python train.py --crop_scale_min=1 --vocab_size=1482 --encoder_norm="batchnorm" --encoder_expansion=4 --text_encoder_norm_position="pre" --text_encoder_head_dim=16 --text_encoder_parallel_block=false --adamw_lr_other_params=0.0014
Rows from block 3 of the text encoder of a small contrastive image-text model, named by matrix and row number. Rows with one number belong to one neuron. Each number is 128 + 24 x the weight over its row's rms, rounded and kept within 0 to 255. All counts start at 0. Numbers have three digits each.
After each neuron's rows are labels from the 100 texts, of 14976, where the neuron reaches its largest size: "fires on" is the input token at the peak. Only what is clearly more common there than usual is listed. The data: photos of plants and fungi (iNaturalist).
# gate: MLP gate (text_encoder.blocks.3.mlp.gate.weight, 384x128), inputs 0-42
# fc1: MLP up (text_encoder.blocks.3.mlp.fc1.weight, 384x128), inputs 0-42
# fc2: MLP down (text_encoder.blocks.3.mlp.fc2.weight, 128x384, transposed), outputs 0-42

gate.272:085125163133130116145175130142130119148114112088115106121106114104132128147112153106108111144109129132127136136166154184120131133
fc1.272:154098110147144154101132136130123138118121090149145159167144101125117144095108149136122112134177132117132128139078085097117139137
fc2.272:092141134105128132117164135077104148125088145143128121139114156132128089133117137091131131108119115156129108118155113150130114137
fires on: "hoary"; "zygophyllaceae"

gate.267:094130125154155135121116126112111134094107132130146137132111083161142116131165136104137145140099127159126130128129110098140153136
fc1.267:101048129114134120125147082142140120123110121119132109135129143100154085163157150083169118174141155122114145127134126191099094100
fc2.267:124082144126090123161162113129165106082134092107120093148153187110128114154138115111131148140131122139139151126155114170114111106
fires on: "anserina"; "adder's"; "allium"

gate.308:096119154166113163119100150070139122182132123097061133115128068155135150137102148138118118105106124109142151142120125092105148140
fc1.308:121104113112090123162121105161114131114134114136132134147133132158148119143172099121136102137125146119085150123146132203162146163
fc2.308:127147188134135157096112077094138092190109151093134142141124063119147153113119142091114159133114132127121167185124166110149141116
fires on: "asterales"; "meadow"; "partridge"; "odorata"

gate.21:132158135155138164112115120113152135118120121122163115102175082098132134117142142084082141195179097099077138172150115131130100160
fc1.21:155121078159177141101113126108076105124141145154130168101143069133146111123160114093129129132094164142112125120150116146089095130
fc2.21:109124134124119128154127136106100168131104156114117118139154136128135158102143091123109132117137137121139182148139189141106128182
fires on: "lamiales"; "commelinales"; "melilotus"

gate.340:124116136082095133093135169123129103155132112138121104118150133133147128181145125126148101124133135126149197107112122171091101121
fc1.340:135106108096164130109114079120136107138125178153122109125135114136140124118102149118100183077110165091176152123108117139117124090
fc2.340:139097112110122108149126125158102137126125109152132150119137126085098109103135113114093100163129104121140120094119182112157088170
fires on: "beebalm"; "saponaria"; "pale"; "agrimony"

gate.139:142104119122152139096119089130106117144097142128144123121147134150129128134144159192162099152124120160112100112075111118088079139
fc1.139:112141135130097134138127103093141109102149129121160174077113160095140105146078111114115112081139155152154098152138109110174146117
fc2.139:101109150141092125107101133149130150107146149088125173151150110124108128120131137093102118118093162142154152091170126172100117084
fires on: "pensylvanicum"; "beautyberry"; "violaceae"; "clinopodium"

gate.355:080076117096132143110121130132113109127096142144116135146178169161127110104119129165170152114095157108186148166180143103137090125
fc1.355:090128082110149133112119178096135118156135112161141159090147132124123113105124145125171118144156114127142139072083144115132116135
fc2.355:178167124127141174127149147123082135135142147150153115147098089125098127128152158093104080158166103114137131115105123101150149165
fires on: "rivale"; "cinnamomeum"; "heath"; "sarraceniaceae"

gate.151:137140159107102149103117128154166100167146174145144098107089138131092122143103136185139162151124150135181092139119124122125102097
fc1.151:141130123096129147113162111162200128145160095170116129121141166113186117091103129163133099119113128123113149115121111114111142149
fc2.151:108127117134071103102156117126080141173147121110144137123153127155119134112161121103147133129123080131097089155094136150111125136
fires on: "asterales"; "family"; "euphorbiaceae"

gate.174:154104125102140124143128132098124126104168149118147139169109107152147123121119097161148107141102131144117122162115117106131155135
fc1.174:137122117164123152141105145119123118111134120081118101133097157115133118145125109144142187135121135069158118135164108159147100093
fc2.174:129176133145140122159186083088089177147137123117128112140104158102070110149150119099107116110112123155112129107135156165100116152
fires on: "hoary"

gate.302:173146084097154099126166125147154111065124099102149112143134099119149131136141131175110127132115129123137149104148096110119124117
fc1.302:142119157148096200139111151158124121120148115157133075134154100166103113119116122105119128072130150142115136153136126156122142114
fc2.302:152131080138145159117144098122106111096113158120140154118126114115147149090105168133149115134127175142093161126116094122106145122
fires on: "asterales"; "rudbeckia"

gate.233:139109079125113115145162147114160163080127064103111128146160127165079151104118115134121155109147106088102084127134142145115115126
fc1.233:127137116142133106082129130132169150133090151131126126171143152089094158134109116101098127162102121113168103156156115119151137131
fc2.233:136162135099138111106141102124158136123129142160144115105162108109142142136114093112083150141136135138145061152167111099103168165
fires on: "solidago"; "goldenrod"; "angelica"; "ladies"

gate.242:138132120127120150120130109137116115177147146161137119156133093107148120131089153146084126098117125091141126146084130103139193154
fc1.242:120123134087089141127159149132096116128092136153100114136123142135123104114128112135160099134109160146181129096163164155119149171
fc2.242:162120083144118122084113137172136154140128154137144091137165162135158143152061115084152130128160159112145137052168101171089120142
fires on: "brassicaceae"; "polycephalus"; "poaceae"; "ranunculaceae"

gate.364:100124103087102160109141090150128120168130117116134125081144102162138150087133132144145119105128131127100153112108118134106076136
fc1.364:134147142154152133137095166108157088128118124132146157141071146116154126136094156131140160157157154120089113156123118082144124147
fc2.364:133140106170144105107132148128125114100121087152101140132096114150121170153147156146109123147086161133132090153147083153148136121
fires on: "eggs"; "hamamelis"; "liliales"

gate.379:108120133131134169137138109125152147119115092098100101077143120138095126131134151112114157154146160145089095140160142099148095119
fc1.379:144150119137171133068104152153144162094116132126153121127103146099155131160099098172133144105130140110099146124146095136130133121
fc2.379:145113191132157114117158134134147135103116134135104068146138154127115157102165147137144124135096141151168224108177129137091117125
fires on: "magnoliopsida"; "apocynaceae"; "rosaceae"; "pennycress"

gate.282:129159093143116140122162069133112105125127055098117165162160173119131138126156142166157128101085111123109136188126108119122118131
fc1.282:133125131134156151176155102115150137149166148194171143096158127109134112130147107155117149134134110125126134174118124138135069153
fc2.282:141084179107134137105123121104135111133136124158134130149107105110158122114149139150125127128119114130131137129160120083152151138
fires on: "lantana"; "geranium"; "alsike"; "pennycress"

gate.264:109117115141160127109144171134108119102134131129110121102118155142172123155082105162146151140139128108086136135158132139117094090
fc1.264:121120121129101119095143139155081122106110107110123146134143133134121160119130167105124159136139126154146112103119162157121167163
fc2.264:134121113096061131107112122151113107143134136129097149161139150096152131110113109174118112150121155111147166143152142131116093164
fires on: "magnoliopsida"

gate.124:168095106174123123135081098130130165146105138121153071147123148096123142162116125073148105114104132106142102153165123157163139117
fc1.124:087161133089115114084158112093096085140144146130141121127173147150103105126182157166142079121135103129146137092097120114148137144
fc2.124:129134087137167098149149135099099121100164121127157118112083161167130088142112121125147143165127152142133090135152121141158105066
fires on: "elder"; "liliales"; "boneset"

gate.116:095107128127154127155110113110124106102126130155127104125160109141098189133148103127127134126126151173139127126147116107093135153
fc1.116:188121126103121085156139133130084134113150114107101169132113089154180161130136147140123132105148124091121163121157100160106122124
fc2.116:105132159122134116150142151131141118149096169137105127160182131159065171144163137151175104137147119127081116122129110112108153095
fires on: "orange"; "campestre"; "lantana"

gate.136:137094109130062148176142150135146144141129123107091158139126139121110130105109127157147161118150135147118147132075154134089126118
fc1.136:174138133139102113128176141129186145110108131171143121109118141156114143103152112135133145134126125140141115123164150082183151116
fc2.136:073138129109109140126162114115115142142138099083114113120165135097081149114144149083161162115130139164085143122166128147080094144
fires on: "anserina"; "blackthorn"; "tongue"

gate.196:137134120119118170168153132150125146175091116083152125124099133129162111095119127154145115114093165129159141119115154104125113139
fc1.196:107118130099085118141123142101139136150129143143118117183113142135155107098155125086159102118115137150134108117118130150110139134
fc2.196:120120046164123146125132113143102105146149093147129122081140135147108150104110170126152125121119128169106125159127145142129154145
fires on: "lantana"; "sundew"; "rugosa"; "lodgepole"

gate.87:104122154094127176106130084117132163132129125131150183112134114111122125124137139160115148146078114131042150139137125150118147126
fc1.87:126149143144137070148129178087166132104128141154168091144104138094172136128126111119139139175076121116123106137068145119125128172
fc2.87:116154182087130090113116155150096140109142138151130118134145090150138152123136123117117092128107134124151064143135116125101135140
fires on: "orange"; "anserina"

gate.227:135139108118175065149108135109083114139114144116148096099115124110159111116102085138125159109144147120119144134166114125153120080
fc1.227:111119134119145149129118112149128127142111125141151152145138137150142153074122124101148177151120135108086109160178105141117095103
fc2.227:154164150163131153095102130147123159108133081117134104097168145090171156121108122112109162124180106110120118072124124140130149158
fires on: "magnoliopsida"

gate.239:141146132112089150099145104127122129116119153171133104095140138143116163169110143195108134130138125110149093133127175135123138134
fc1.239:108126092080101107096162064169118123096135124152124105133133138138134132170147095143146112081100149142123094130122160155127144117
fc2.239:141160155143125146135165115146114089095144123155169108107151145129120110147151121111117127135122106120111114125168123122139096088
fires on: "orange"; "chicken"; "bidens"

gate.61:127130114097154126152174129082121133164122153105122164094161170171124101125137145107107111158121128129126143100191130128121115141
fc1.61:167103126122150148171119121080118157139124156116123104174126149153105137132118168091122160122150159103109156115133132080128183144
fc2.61:135141099144101128098161124107100143104146121097166118163079166106123147167112137106100103105110139156062139101103102160125157151
fires on: "prickly"; "helminthotheca"; "japanese"

gate.62:119100115077147108137174131136104160086098129079159088135116103088134148125084117131133168152147161133154148184149194131109173144
fc1.62:125130126167121175140147123148130108116127121104093177127088137182106126121139164097132118092136155105111126114147125163107130136
fc2.62:137142137116142093161132127126139160066094118074147125151094142145108164141080150114111150114116151135165155173123181134109165131
fires on: "vesca"; "fabaceae"; "hottentot"; "chicken"

gate.126:119122133115159139123124113105096090124116093142155133091109090128130142069153120129116196115172129111161142156126137169173134161
fc1.126:135154149164133070116104167145121165144112166128154101135136156128132119115124153140076105112153116136116114118159086168117124112
fc2.126:160166124115119127134138146099139148141142133123117121152124171079150126125159130135125133148155101132135150086124123149093124126
fires on: "rivale"; "rotundifolia"; "robin"; "sarraceniaceae"

gate.213:116128157119132124137149127138090162155120143119139097075133156153126120157151141096122115188132116142154160180128089144124113172
fc1.213:116132141142111135087140133124108097117160092072149108070139148114106133129132140155137167112140139115118142166114140142166097134
fc2.213:088130113162132171130131119140089120133140104157159132119122105148117123113123105082080171151122147091135075141110102153173130143
fires on: "magnoliopsida"; "tongue"

gate.60:104108153098125100109142085150088161104148140127136114139132126136115129093136100104158081090132126128095113104118129150133088112
fc1.60:071164140151109128157062148140123182104126107092140130134126128128168104146106123096132152154130147129126129140117113104136144146
fc2.60:087124151137128140158099092099126142102101136090178097112101150099104150139134107119090146162136093145068141099099178165123128122
fires on: "dipsacus"; "anemone"; "cocklebur"

gate.161:108106140086126144132157155161135125192136120127106102118113130143151075106142184107107148100120122114184109126132146159072130107
fc1.161:155111122129110176163119149069136080121125130148098124108118119129134111118161114145153148120151143189117144106156159145130097110
fc2.161:160121138138151094138158107127109122109115135140151147147145160085109147131117102138185063152158108128089131101137108104143110135
fires on: "aspleniaceae"; "vesca"

gate.313:121117111124154107093121105147112162130144086110152117127051145107132132170180146137157110122135117113118146102104148137110122132
fc1.313:177091136126144139133107112140141083136144164150108121077133140129155094148124162130122157092142142096164146127100115121152115101
fc2.313:159066126131164112154106119128131147140112151156114131083149131103135111163095108107122111118114113122172146108153093103144147134
fires on: "beebalm"; "saponaria"; "pale"; "brassicaceae"

gate.56:076121153134133150123155102101112113141164155122116129117075133130154162078164145137147110129123148178121168118113127154125115141
fc1.56:093130108148165112120108125074114107112153132157197122097149090146147160118154114150117143119145135149160125160174087135122120135
fc2.56:079138139145126102122149123120110141157133164160060179086127138106130129109114173105162113148108128160119149122110121119122140144
fires on: "brassicaceae"; "avellana"; "goldenrod"

gate.1:127141151122128190162139110129135136127136156078093107128148089122154164100114114175136140113160133114131145093129127135166092114
fc1.1:092154103123128092090157119152113178129075125157102126145125109143158137117161137079126106169147129148092145106141147131120124158
fc2.1:139094153113159147135130120155145118130141096171118132125110116111146132124147089156123184090114107090159188098156114119152124097
fires on: "brassicaceae"

gate.211:173103121106098157087194113116148103175103133124152160109113135108127152092138095135179109132069142151133105167130120140116144131
fc1.211:126116121125125129113150128103151112097141098138144147131176123114149127150148140157150159138118150171119046153105112157132160096
fc2.211:134127127161111146144113154147165110113150118133110105085145090112178114165093119125093149131078132139149126139104110139121149147
fires on: "chloris"; "oxalidaceae"; "gravelroot"

gate.338:142144147127103119179065119113130112163115142105097128131171110065146172141095157134118097094133111130123137093106132112108126120
fc1.338:109094102155143115133139129160112134072188146138144112166133123176147126133141092127090148133175111133150091165147138077162140117
fc2.338:153174087137103121142151091134115144144153129128128144152082110154100105103150129108135111122094151140167091141118113147071101150
fires on: "barrel"; "cottontop"

gate.201:157085121128149154076111098154120176148098097139111105147105127115172154173086168131071136134158141172124140119141101127096165126
fc1.201:150118060118143126084057108139094140108118128122088116170144100126098090156124117138165115141121135112077131119143132139145132170
fc2.201:161125096115149113096129123159127146137135104134112152101128144113163146170138122149134073118122130118149093122096101075116133135
fires on: "lecanoromycetes"; "lichen"

gate.325:157091150147123149150092152105125152136095174157102148090100100147128116109123085137118150174121123148137042114175112139121147140
fc1.325:131086148137135135163128157145141143131100137143070122102103147156112107113101120130115138168166131173158097111192092133122139110
fc2.325:147086156100089159138152143148133132111143099121088158168128128106146144150140115121149143135134163116139142118109133088130172110
fires on: "anserina"; "viburnum"; "acerifolium"

gate.219:158137132149152102149085098119139165126151096124133111146132110141127114160159121091118111174151127145127128169169119150133144114
fc1.219:143113131128180125112112127080105131143108117152104091121158094124119116138150097138097128169148134129153117161139073147115144143
fc2.219:143108103103121171126179124104133126106156162144132113166117129127094139138128160151134130144139143126127154129122118129097148157
fires on: "anserina"; "dasyacanthus"; "elder"

gate.306:164103145156115192149121107179112125148116090137133093129096149148121115113138106179120121136137151162160087133168121136146116162
fc1.306:126148151127168176139100101120123109171156093134111136141097107135138105097145102171150124145121146118145140109172093111152150122
fc2.306:151124146154150080145108136162116142122136146166095112114134143090112168159141114135069118109139109145130176106134141154099101117
fires on: "hamamelis"; "platanoides"; "lindera"; "rhytisma"

gate.145:114115038150159063112155122105149124099157138110143147156145155146157090111136133116144120114149141176079114149149128123116085105
fc1.145:112162189106117160144097097140112153178123126115116136081140124119132127164127143141123103150122133104158147129113134063156188118
fc2.145:122151158150159123131125139122122120144181143127131113111122156128124120155124164127117135165102105136136097109125100147145131119
fires on: "daisy"; "chloris"

gate.337:108131119183162134107121125124128108103086117121097109115135096124107170107122081153125116182159081111103124169135138172162132131
fc1.337:139122097175102123122110123123110117126098138139125120098101065155101173125148103122136093193113093139099102127154086119164154179
fc2.337:158119139110125137137139130122136113159105107124173168169104157093131143135130152148149123129131114114129157096085144141117131107
fires on: "sambucus"; "clover"; "trifolium"

gate.106:119152119118142128099115121128153173089130125150159094151128107126135125114128116105131162170142124153117151104113100138076078134
fc1.106:143144109171103128115110134103092188112122145123120107144121132107123149169131152153131134129162082103132122097152130125125144137
fc2.106:150083119138067104087125146133138139122096127130118107160127111155141130162102150136159132129149149154087125069120160152096141135
fires on: "solidago"; "melilotus"; "polyphyllus"; "pontederiaceae"

gate.370:112127158160139130104098131096132121133105159130117117141139134134099134097145165075120131150133182136125105170117134130147097138
fc1.370:138162153124101151124129135124114101152108122128132127130117114144177112127139130126142155118133080145183094059143089182136122124
fc2.370:143060097126122102152116143149122136156170163146127130151149135104136077123166124122145109132115151163170082118128127134110138132
fires on: "lamiales"; "apocynaceae"

gate.127:124111157160124120139158157072142121120117131091124136148132116103089142102084128117133109133120141127077127087136101148151172124
fc1.127:074143150107149100128126112123124158108121136070120143132143133080099163124092128124149107123096155130151132108088156150127149131
fc2.127:094096132127097132128146123133139136147119153120085118121148128084176147140097148094125131135173105153055149104104123131122111133
fires on: "barrel"; "caryophyllales"

gate.101:124127085108179110138157168137132175114167118106162153173107185087115093100121123117132174101112115128103122116146113136102101132
fc1.101:134135172144129114150137108098140110128112134136074135115093113083131141146133145125134128129122135131137120147139153084136136073
fc2.101:073106135150132116146075117127106158081138109096100144125154106108174120109065106135123122119076130123101146109123145103169124089
fires on: "solidago"; "apocynaceae"; "lupin"

gate.358:131118122158128141090096089126106130118174129114104129114125146153152140147140157130121128121124133170124133056125143138084128105
fc1.358:142136102104138095092113157103112141145117067094117166149163147112115125093108113093125113147111156156096148106132137153109122176
fc2.358:104160098108126153117140066094121129141113112099155128140131122189116104099152128126159108099124152120114146107103119128110108172
fires on: "elder"; "apiaceae"; "boneset"

gate.354:158127082108132091117121109154132123175187121154100091159125144129128126096140132111149155120082117127165166093184128136060116148
fc1.354:121092109082110135109166110089133136133126124133137126119135109171142139151182157125123132093091099130164147146152122087131144109
fc2.354:139137096095087146129146112106154096152090139124114122142145144132128126178136114139133161149087134139145158132102116107107124134
fires on: "orange"; "biting"

gate.67:101145191150124106141108140108116137108121108133166139106130111107070134129159093130096127116164121103172102148157127179177121143
fc1.67:129062093081145066089149109143173136126097111148152088156100107154103156124131114143117093151109165110126176126166146108101134145
fc2.67:110117115103137176125126166133118180115094100075092125142121165110098144094090113139173050111129102112125124118125096127153135108
fires on: "lamiales"; "xanthoria"; "solidago"

gate.294:130169135156105117132158108133188135138159123129083101105118132153099138065156161127141156091134147144176101098113129089125154118
fc1.294:105174133119149150133124095099100155097116106149127093109106129123170137149113128096151110108142109116141133123152098124112101168
fc2.294:153168122161147131128103148154157119155117148097115105132161125147132140135107124108117121140180107105090145138118130154115109117
fires on: "bluegrass"; "ribwort"; "thyme"; "crescent"

gate.372:144096107106099181129159146125117109083130151082137119147129168155092109153151122113158120101124140153119089127129127086137106123
fc1.372:145141147139122135090141127157149148135091126148138109127112125084152159165086122117109090127089101127101111126113112104151133114
fc2.372:143141173112091112107109118107138127122118116067127116095127129110136187119143096135135129148121138157090091127134178123143135114
fires on: "vesca"; "lodgepole"; "hottentot"; "sarracenia"

gate.168:146104139128183193077161123118085147112105123098128138103123117139125107117143145132100202121139115128106169131107115125163099130
fc1.168:125166125179140141121120141128106138149143136104095111127190110154132158106097175155186123159121097126125124143147135090104134162
fc2.168:115127134121182158086113088111098143130115102100142132138118128104134147137098124106095129098083149115140131144078135111124135168
fires on: "rivale"; "cubs"; "alba"; "scarlet"

gate.263:133110143095100131130147114132135126088151135114095101113119122120136140175086117150118171089146140095145133139154176124125127102
fc1.263:087115168120176149062167106120160143109135127126157111123104125120133116143115157153132139137109137083140169124095153094136077144
fc2.263:131081193111101123163095147128172147144112126136139114137135091131131109100130106127116135144104107121147146151128138090159163153
fires on: "prickly"; "crispus"

gate.29:146086117148132142150142126141107118132102113126108135111126153122127105119131121129113144144151161112086129063166140151110137099
fc1.29:109139096150154101103125125132113128118190155155119151117140082082142110123142137121125103117093134102137113158141099104101165111
fc2.29:176160066144117089096119091114117095139155126096150139138120184138110137153149143146156140133136116117122130082145133136120133167
fires on: "rivale"; "solida"; "alsike"; "twinflower"

gate.176:181120116122096124152177136137135139159127128144166124145109151111121125159119127118124141117112103122073125136093158144114144127
fc1.176:159136117137169130136121129117116141130141126135123123104157102135124143161118124105098157124129116104150139101094113125079139168
fc2.176:159105138098120128145106165109106089146085117123109092131131115125132136097128115175114160130164120110138173127148154118132138124
fires on: "orbiculatus"; "liliaceae"; "melanthiaceae"

gate.324:111119120119096140118134107108141090143105144124152098145096126141121142136122131123093137109098142160162127113120117197149145162
fc1.324:146136129161142124149136137102126104108119096107156123152111112124094135160141130116137118126155137176161159131147134129153122058
fc2.324:114137179122159117153120170106165123093129154170120114088153113132120163148088110145138113142165109107112118155136130109129138115
fires on: "magnoliopsida"; "rotundifolia"; "sarraceniaceae"; "rubrum"

gate.203:109107127110137186095136133123145187170093129130153062091111129144146110151126135094108141139107105155095124130104130132115126141
fc1.203:065136126151121164132111088178128109159099123121089100082165107146128137147105115093124128081113140182113126130078094143122130118
fc2.203:114125099124115104133106097149080133113115120152132134115182130116120141127110113132094113110132127117128158105122105158130161151
fires on: "lamiales"; "ballota"; "solanaceae"

gate.330:134132130099130151183129119099107118144087088112168168142139086177170117076121118095150100151090106182112119166109119149148148157
fc1.330:154101100172101126128131130126154113124125141161136112096111135122102115094140175154132095137150101139106101174100127134131134132
fc2.330:127097155166084157102107131160089141124112154163134094073163126143097122102139112137131141135171132119127105168107138140120102104
fires on: "magnoliopsida"; "bluebells"

gate.79:101149112114156144147131128154072152130117171096102139116139106108120133127136109179105106162117124152130087117120097126115138150
fc1.79:128140129090147085119108100121183139095152093137092143105132138109089128143120097118113125091121114125164148134120119166130112146
fc2.79:147118189131167103110127101132177082133121101139149105126185153119099102132100106109141108095172147156156122124142144111149142118
fires on: "teloschistaceae"; "strawberry"; "caryophyllales"

gate.178:084151095122101179105108173090073092134148140119117145114161145137081100160168166104135146130107126137120105134069107139133118128
fc1.178:154166158130107154150115088100114179203131080105116118157124104146163104124130146094110126140144106153113130114129113139156122165
fc2.178:131142181125150113133136153075182118137083130101127127099110151142145158119126153124126147127128112123173127125144113130171159098
fires on: "rivale"; "baneberry"; "cardinal"; "may"

gate.9:149134116136149113128129144125162139131144060132176137135147148092122144139167164119106150118156117099174074130093157174138124112
fc1.9:139131138114155117147092127164134113159137137138143136124131106112111125110119127137117130146110170100166112127121115124128139087
fc2.9:171116149118116089119179099149146100142135158196145161146089139106130171128124137139114117142115117128164172136115124117171074100
fires on: "dipsacus"; "broadleaf"; "anacamptis"

gate.332:107120139107128171140130117070088125133128161144096089177090099125087133114089113085108134115121162179130125134123172109144161114
fc1.332:088100131150119122087091133154101103145144151133176113104136154163083079095131118146131098130124119163173132132145094098144107087
fc2.332:094174152149175158107103136125119130127114109142123127071145083142094107111148107153098141126164162126186132108152105099103129157
fires on: "foxglove"; "brassicales"; "papaveraceae"

gate.51:135103150140112163110151159107160113127107129124149168155117141123151137099102183094143106139122139104117096132165162111134111155
fc1.51:137107137130108138145136140123125111140109159111159143159123108097149166117134124112137152130108162136139136127160179101098124065
fc2.51:166075136132126131124136095157122140156120160168191156133127124092123141150131135108114159140121118120100152131142138124146090175
fires on: "hamamelis"; "platanoides"; "acerifolium"; "viburnum"

gate.377:112171147154115164120094100105167095126101079145129105121117140114088137144134086073108120125153170143144077132128126145154129143
fc1.377:160145136127129140161156158107146137100121135103126123134066178079145136139116135104152139128116175131081115128137133153154162149
fc2.377:148153068098155135146172121156098103115100125144124128152119153161127120091149161150155133150155131101112112137109120138100140160
fires on: "solidago"; "officinale"; "lupin"

gate.30:169169104146147119108104119149124125170150113116117119133143097135104122163174119138148120118118056114127152105138110156108113111
fc1.30:102154131098152102159132159125113113172134101142144104126094117126155112101120157126080154115155148063143159144150098113125128124
fc2.30:114164128157156107103137147118141151140170114144106076093142143070087122096124113156084128115182128104147152126120112189122149120
fires on: "prickly"; "helix"

gate.121:077102129129129159117099095111093135160135138143093139168113153084127088147104135114151119140149153136173093146098144107081110106
fc1.121:133150100080135172140161121147118119141099134159151134131109122174121144152129146124129138154125157095135149175125106107117158136
fc2.121:164117106131152092165158122187155146135142131157117130108125145152100136130106146136090101133151129116164124137139145100161112145
fires on: "japonica"; "cannabinum"; "pearly"; "undulatum"

gate.346:161138113115130159124133125143164163131114127089140088135135158149106137101135136099102158070141119097132134121124176112125093150
fc1.346:145157106130155170102140100133145182122076121096090095149127130149114107074116134126139134113130116124128161123089129104146071132
fc2.346:106111111124080178137139123176117124109164145108119121151147112138143111105142169120138157191133148089108094128137103125114080142
fires on: "anserina"; "taraxacum"; "palustris"

gate.53:120124182109106171128140136151198134129108110130149133151109152165120128103123082145147137117137122059135096170120131121113140137
fc1.53:125164124166113126101143125147147152119100131185121110136121138153116097129182132147140122167109148134124120191090107112128114126
fc2.53:126193147138149099123138146098118104114123135127128151132156154136108115141140123155196129161158105131144135164121116151086140099
fires on: "japonica"; "orbiculatus"

gate.129:116097145118125144146144131133167118110132132110167098162119124137124175151132148134107149167137131111152112139169105123151146144
fc1.129:115135104115155155109128149154113173109141145103171145096112135171173123088168150111138131172109082120114137122100106118132094159
fc2.129:092164115132124163106163142092117101121157176102104129160158143117063138182127047123138134151109130138084131127124112126132130083
fires on: "hamamelis"; "platanoides"; "lindera"; "rhytisma"

gate.322:105125148110164095114138090123134114148124140135139132150115097138141136140133107165108126146090171147135122173153141067139125096
fc1.322:112169134129081172125130139151117171099127119145105126176104168097152172120121115140120128090172169132090138151129108135133118151
fc2.322:169126168143117098137111141147133155141143073143114128055170120124133162142122145109114136145148097124148130124137127119171141115
fires on: "solidago"; "osier"

gate.85:160142131116142133140169103146084051153107114132206144112135112172119125123145171167164097101143073145108125133125085131112124108
fc1.85:135119133117094153122138105153184097121107099136108169159148182113148144151095113125159122131098128118140118175097089085149118109
fc2.85:148089154126131123122150080137174117150122139113123137141135140093125125164100108103128124084122112152109157139083090131138148135
fires on: "magnoliopsida"

gate.373:151090109145096114151178126159081093081138116092123152176130143150137088122092161115143154115166181145132119118123132148112116134
fc1.373:142144123111135174140125108103106125139144167138114125136094092155105127142129134135132113144116108161102127108108149163135110119
fc2.373:179160067143085177135111145116088129085145098164123142093129145120139123139111135111112159127174109120148089134169124147122115116
fires on: "speedwell"; "hepatica"; "vernus"; "ajuga"

gate.36:119145139093142153158156130164103136084151138097144128097107122127096141141091102153113111139179174124109101104086138112124158130
fc1.36:162124167156145093107106129119145098199117141127076108129096122112134112149143090073145145086117083200161137123134132142121123136
fc2.36:124101134128147071117113152100105122091125098102128159135072137137187122141096119142113114091051126142156173131148143149169144105
fires on: "lecanoromycetes"

gate.278:131134125140114146112095190079107145161142111114099154139098162122163100144145138125157152136152135134118134101092093149130088120
fc1.278:107116136118097179148170150098194131127119075127119123147113107124158132139157093148105108139179123127155156119136125108128134144
fc2.278:149145100119135111132168153128168121119110135152111147194141149139126168125116194128157144118149091146152118135118135104113086107
fires on: "daisy"; "annuus"; "camara"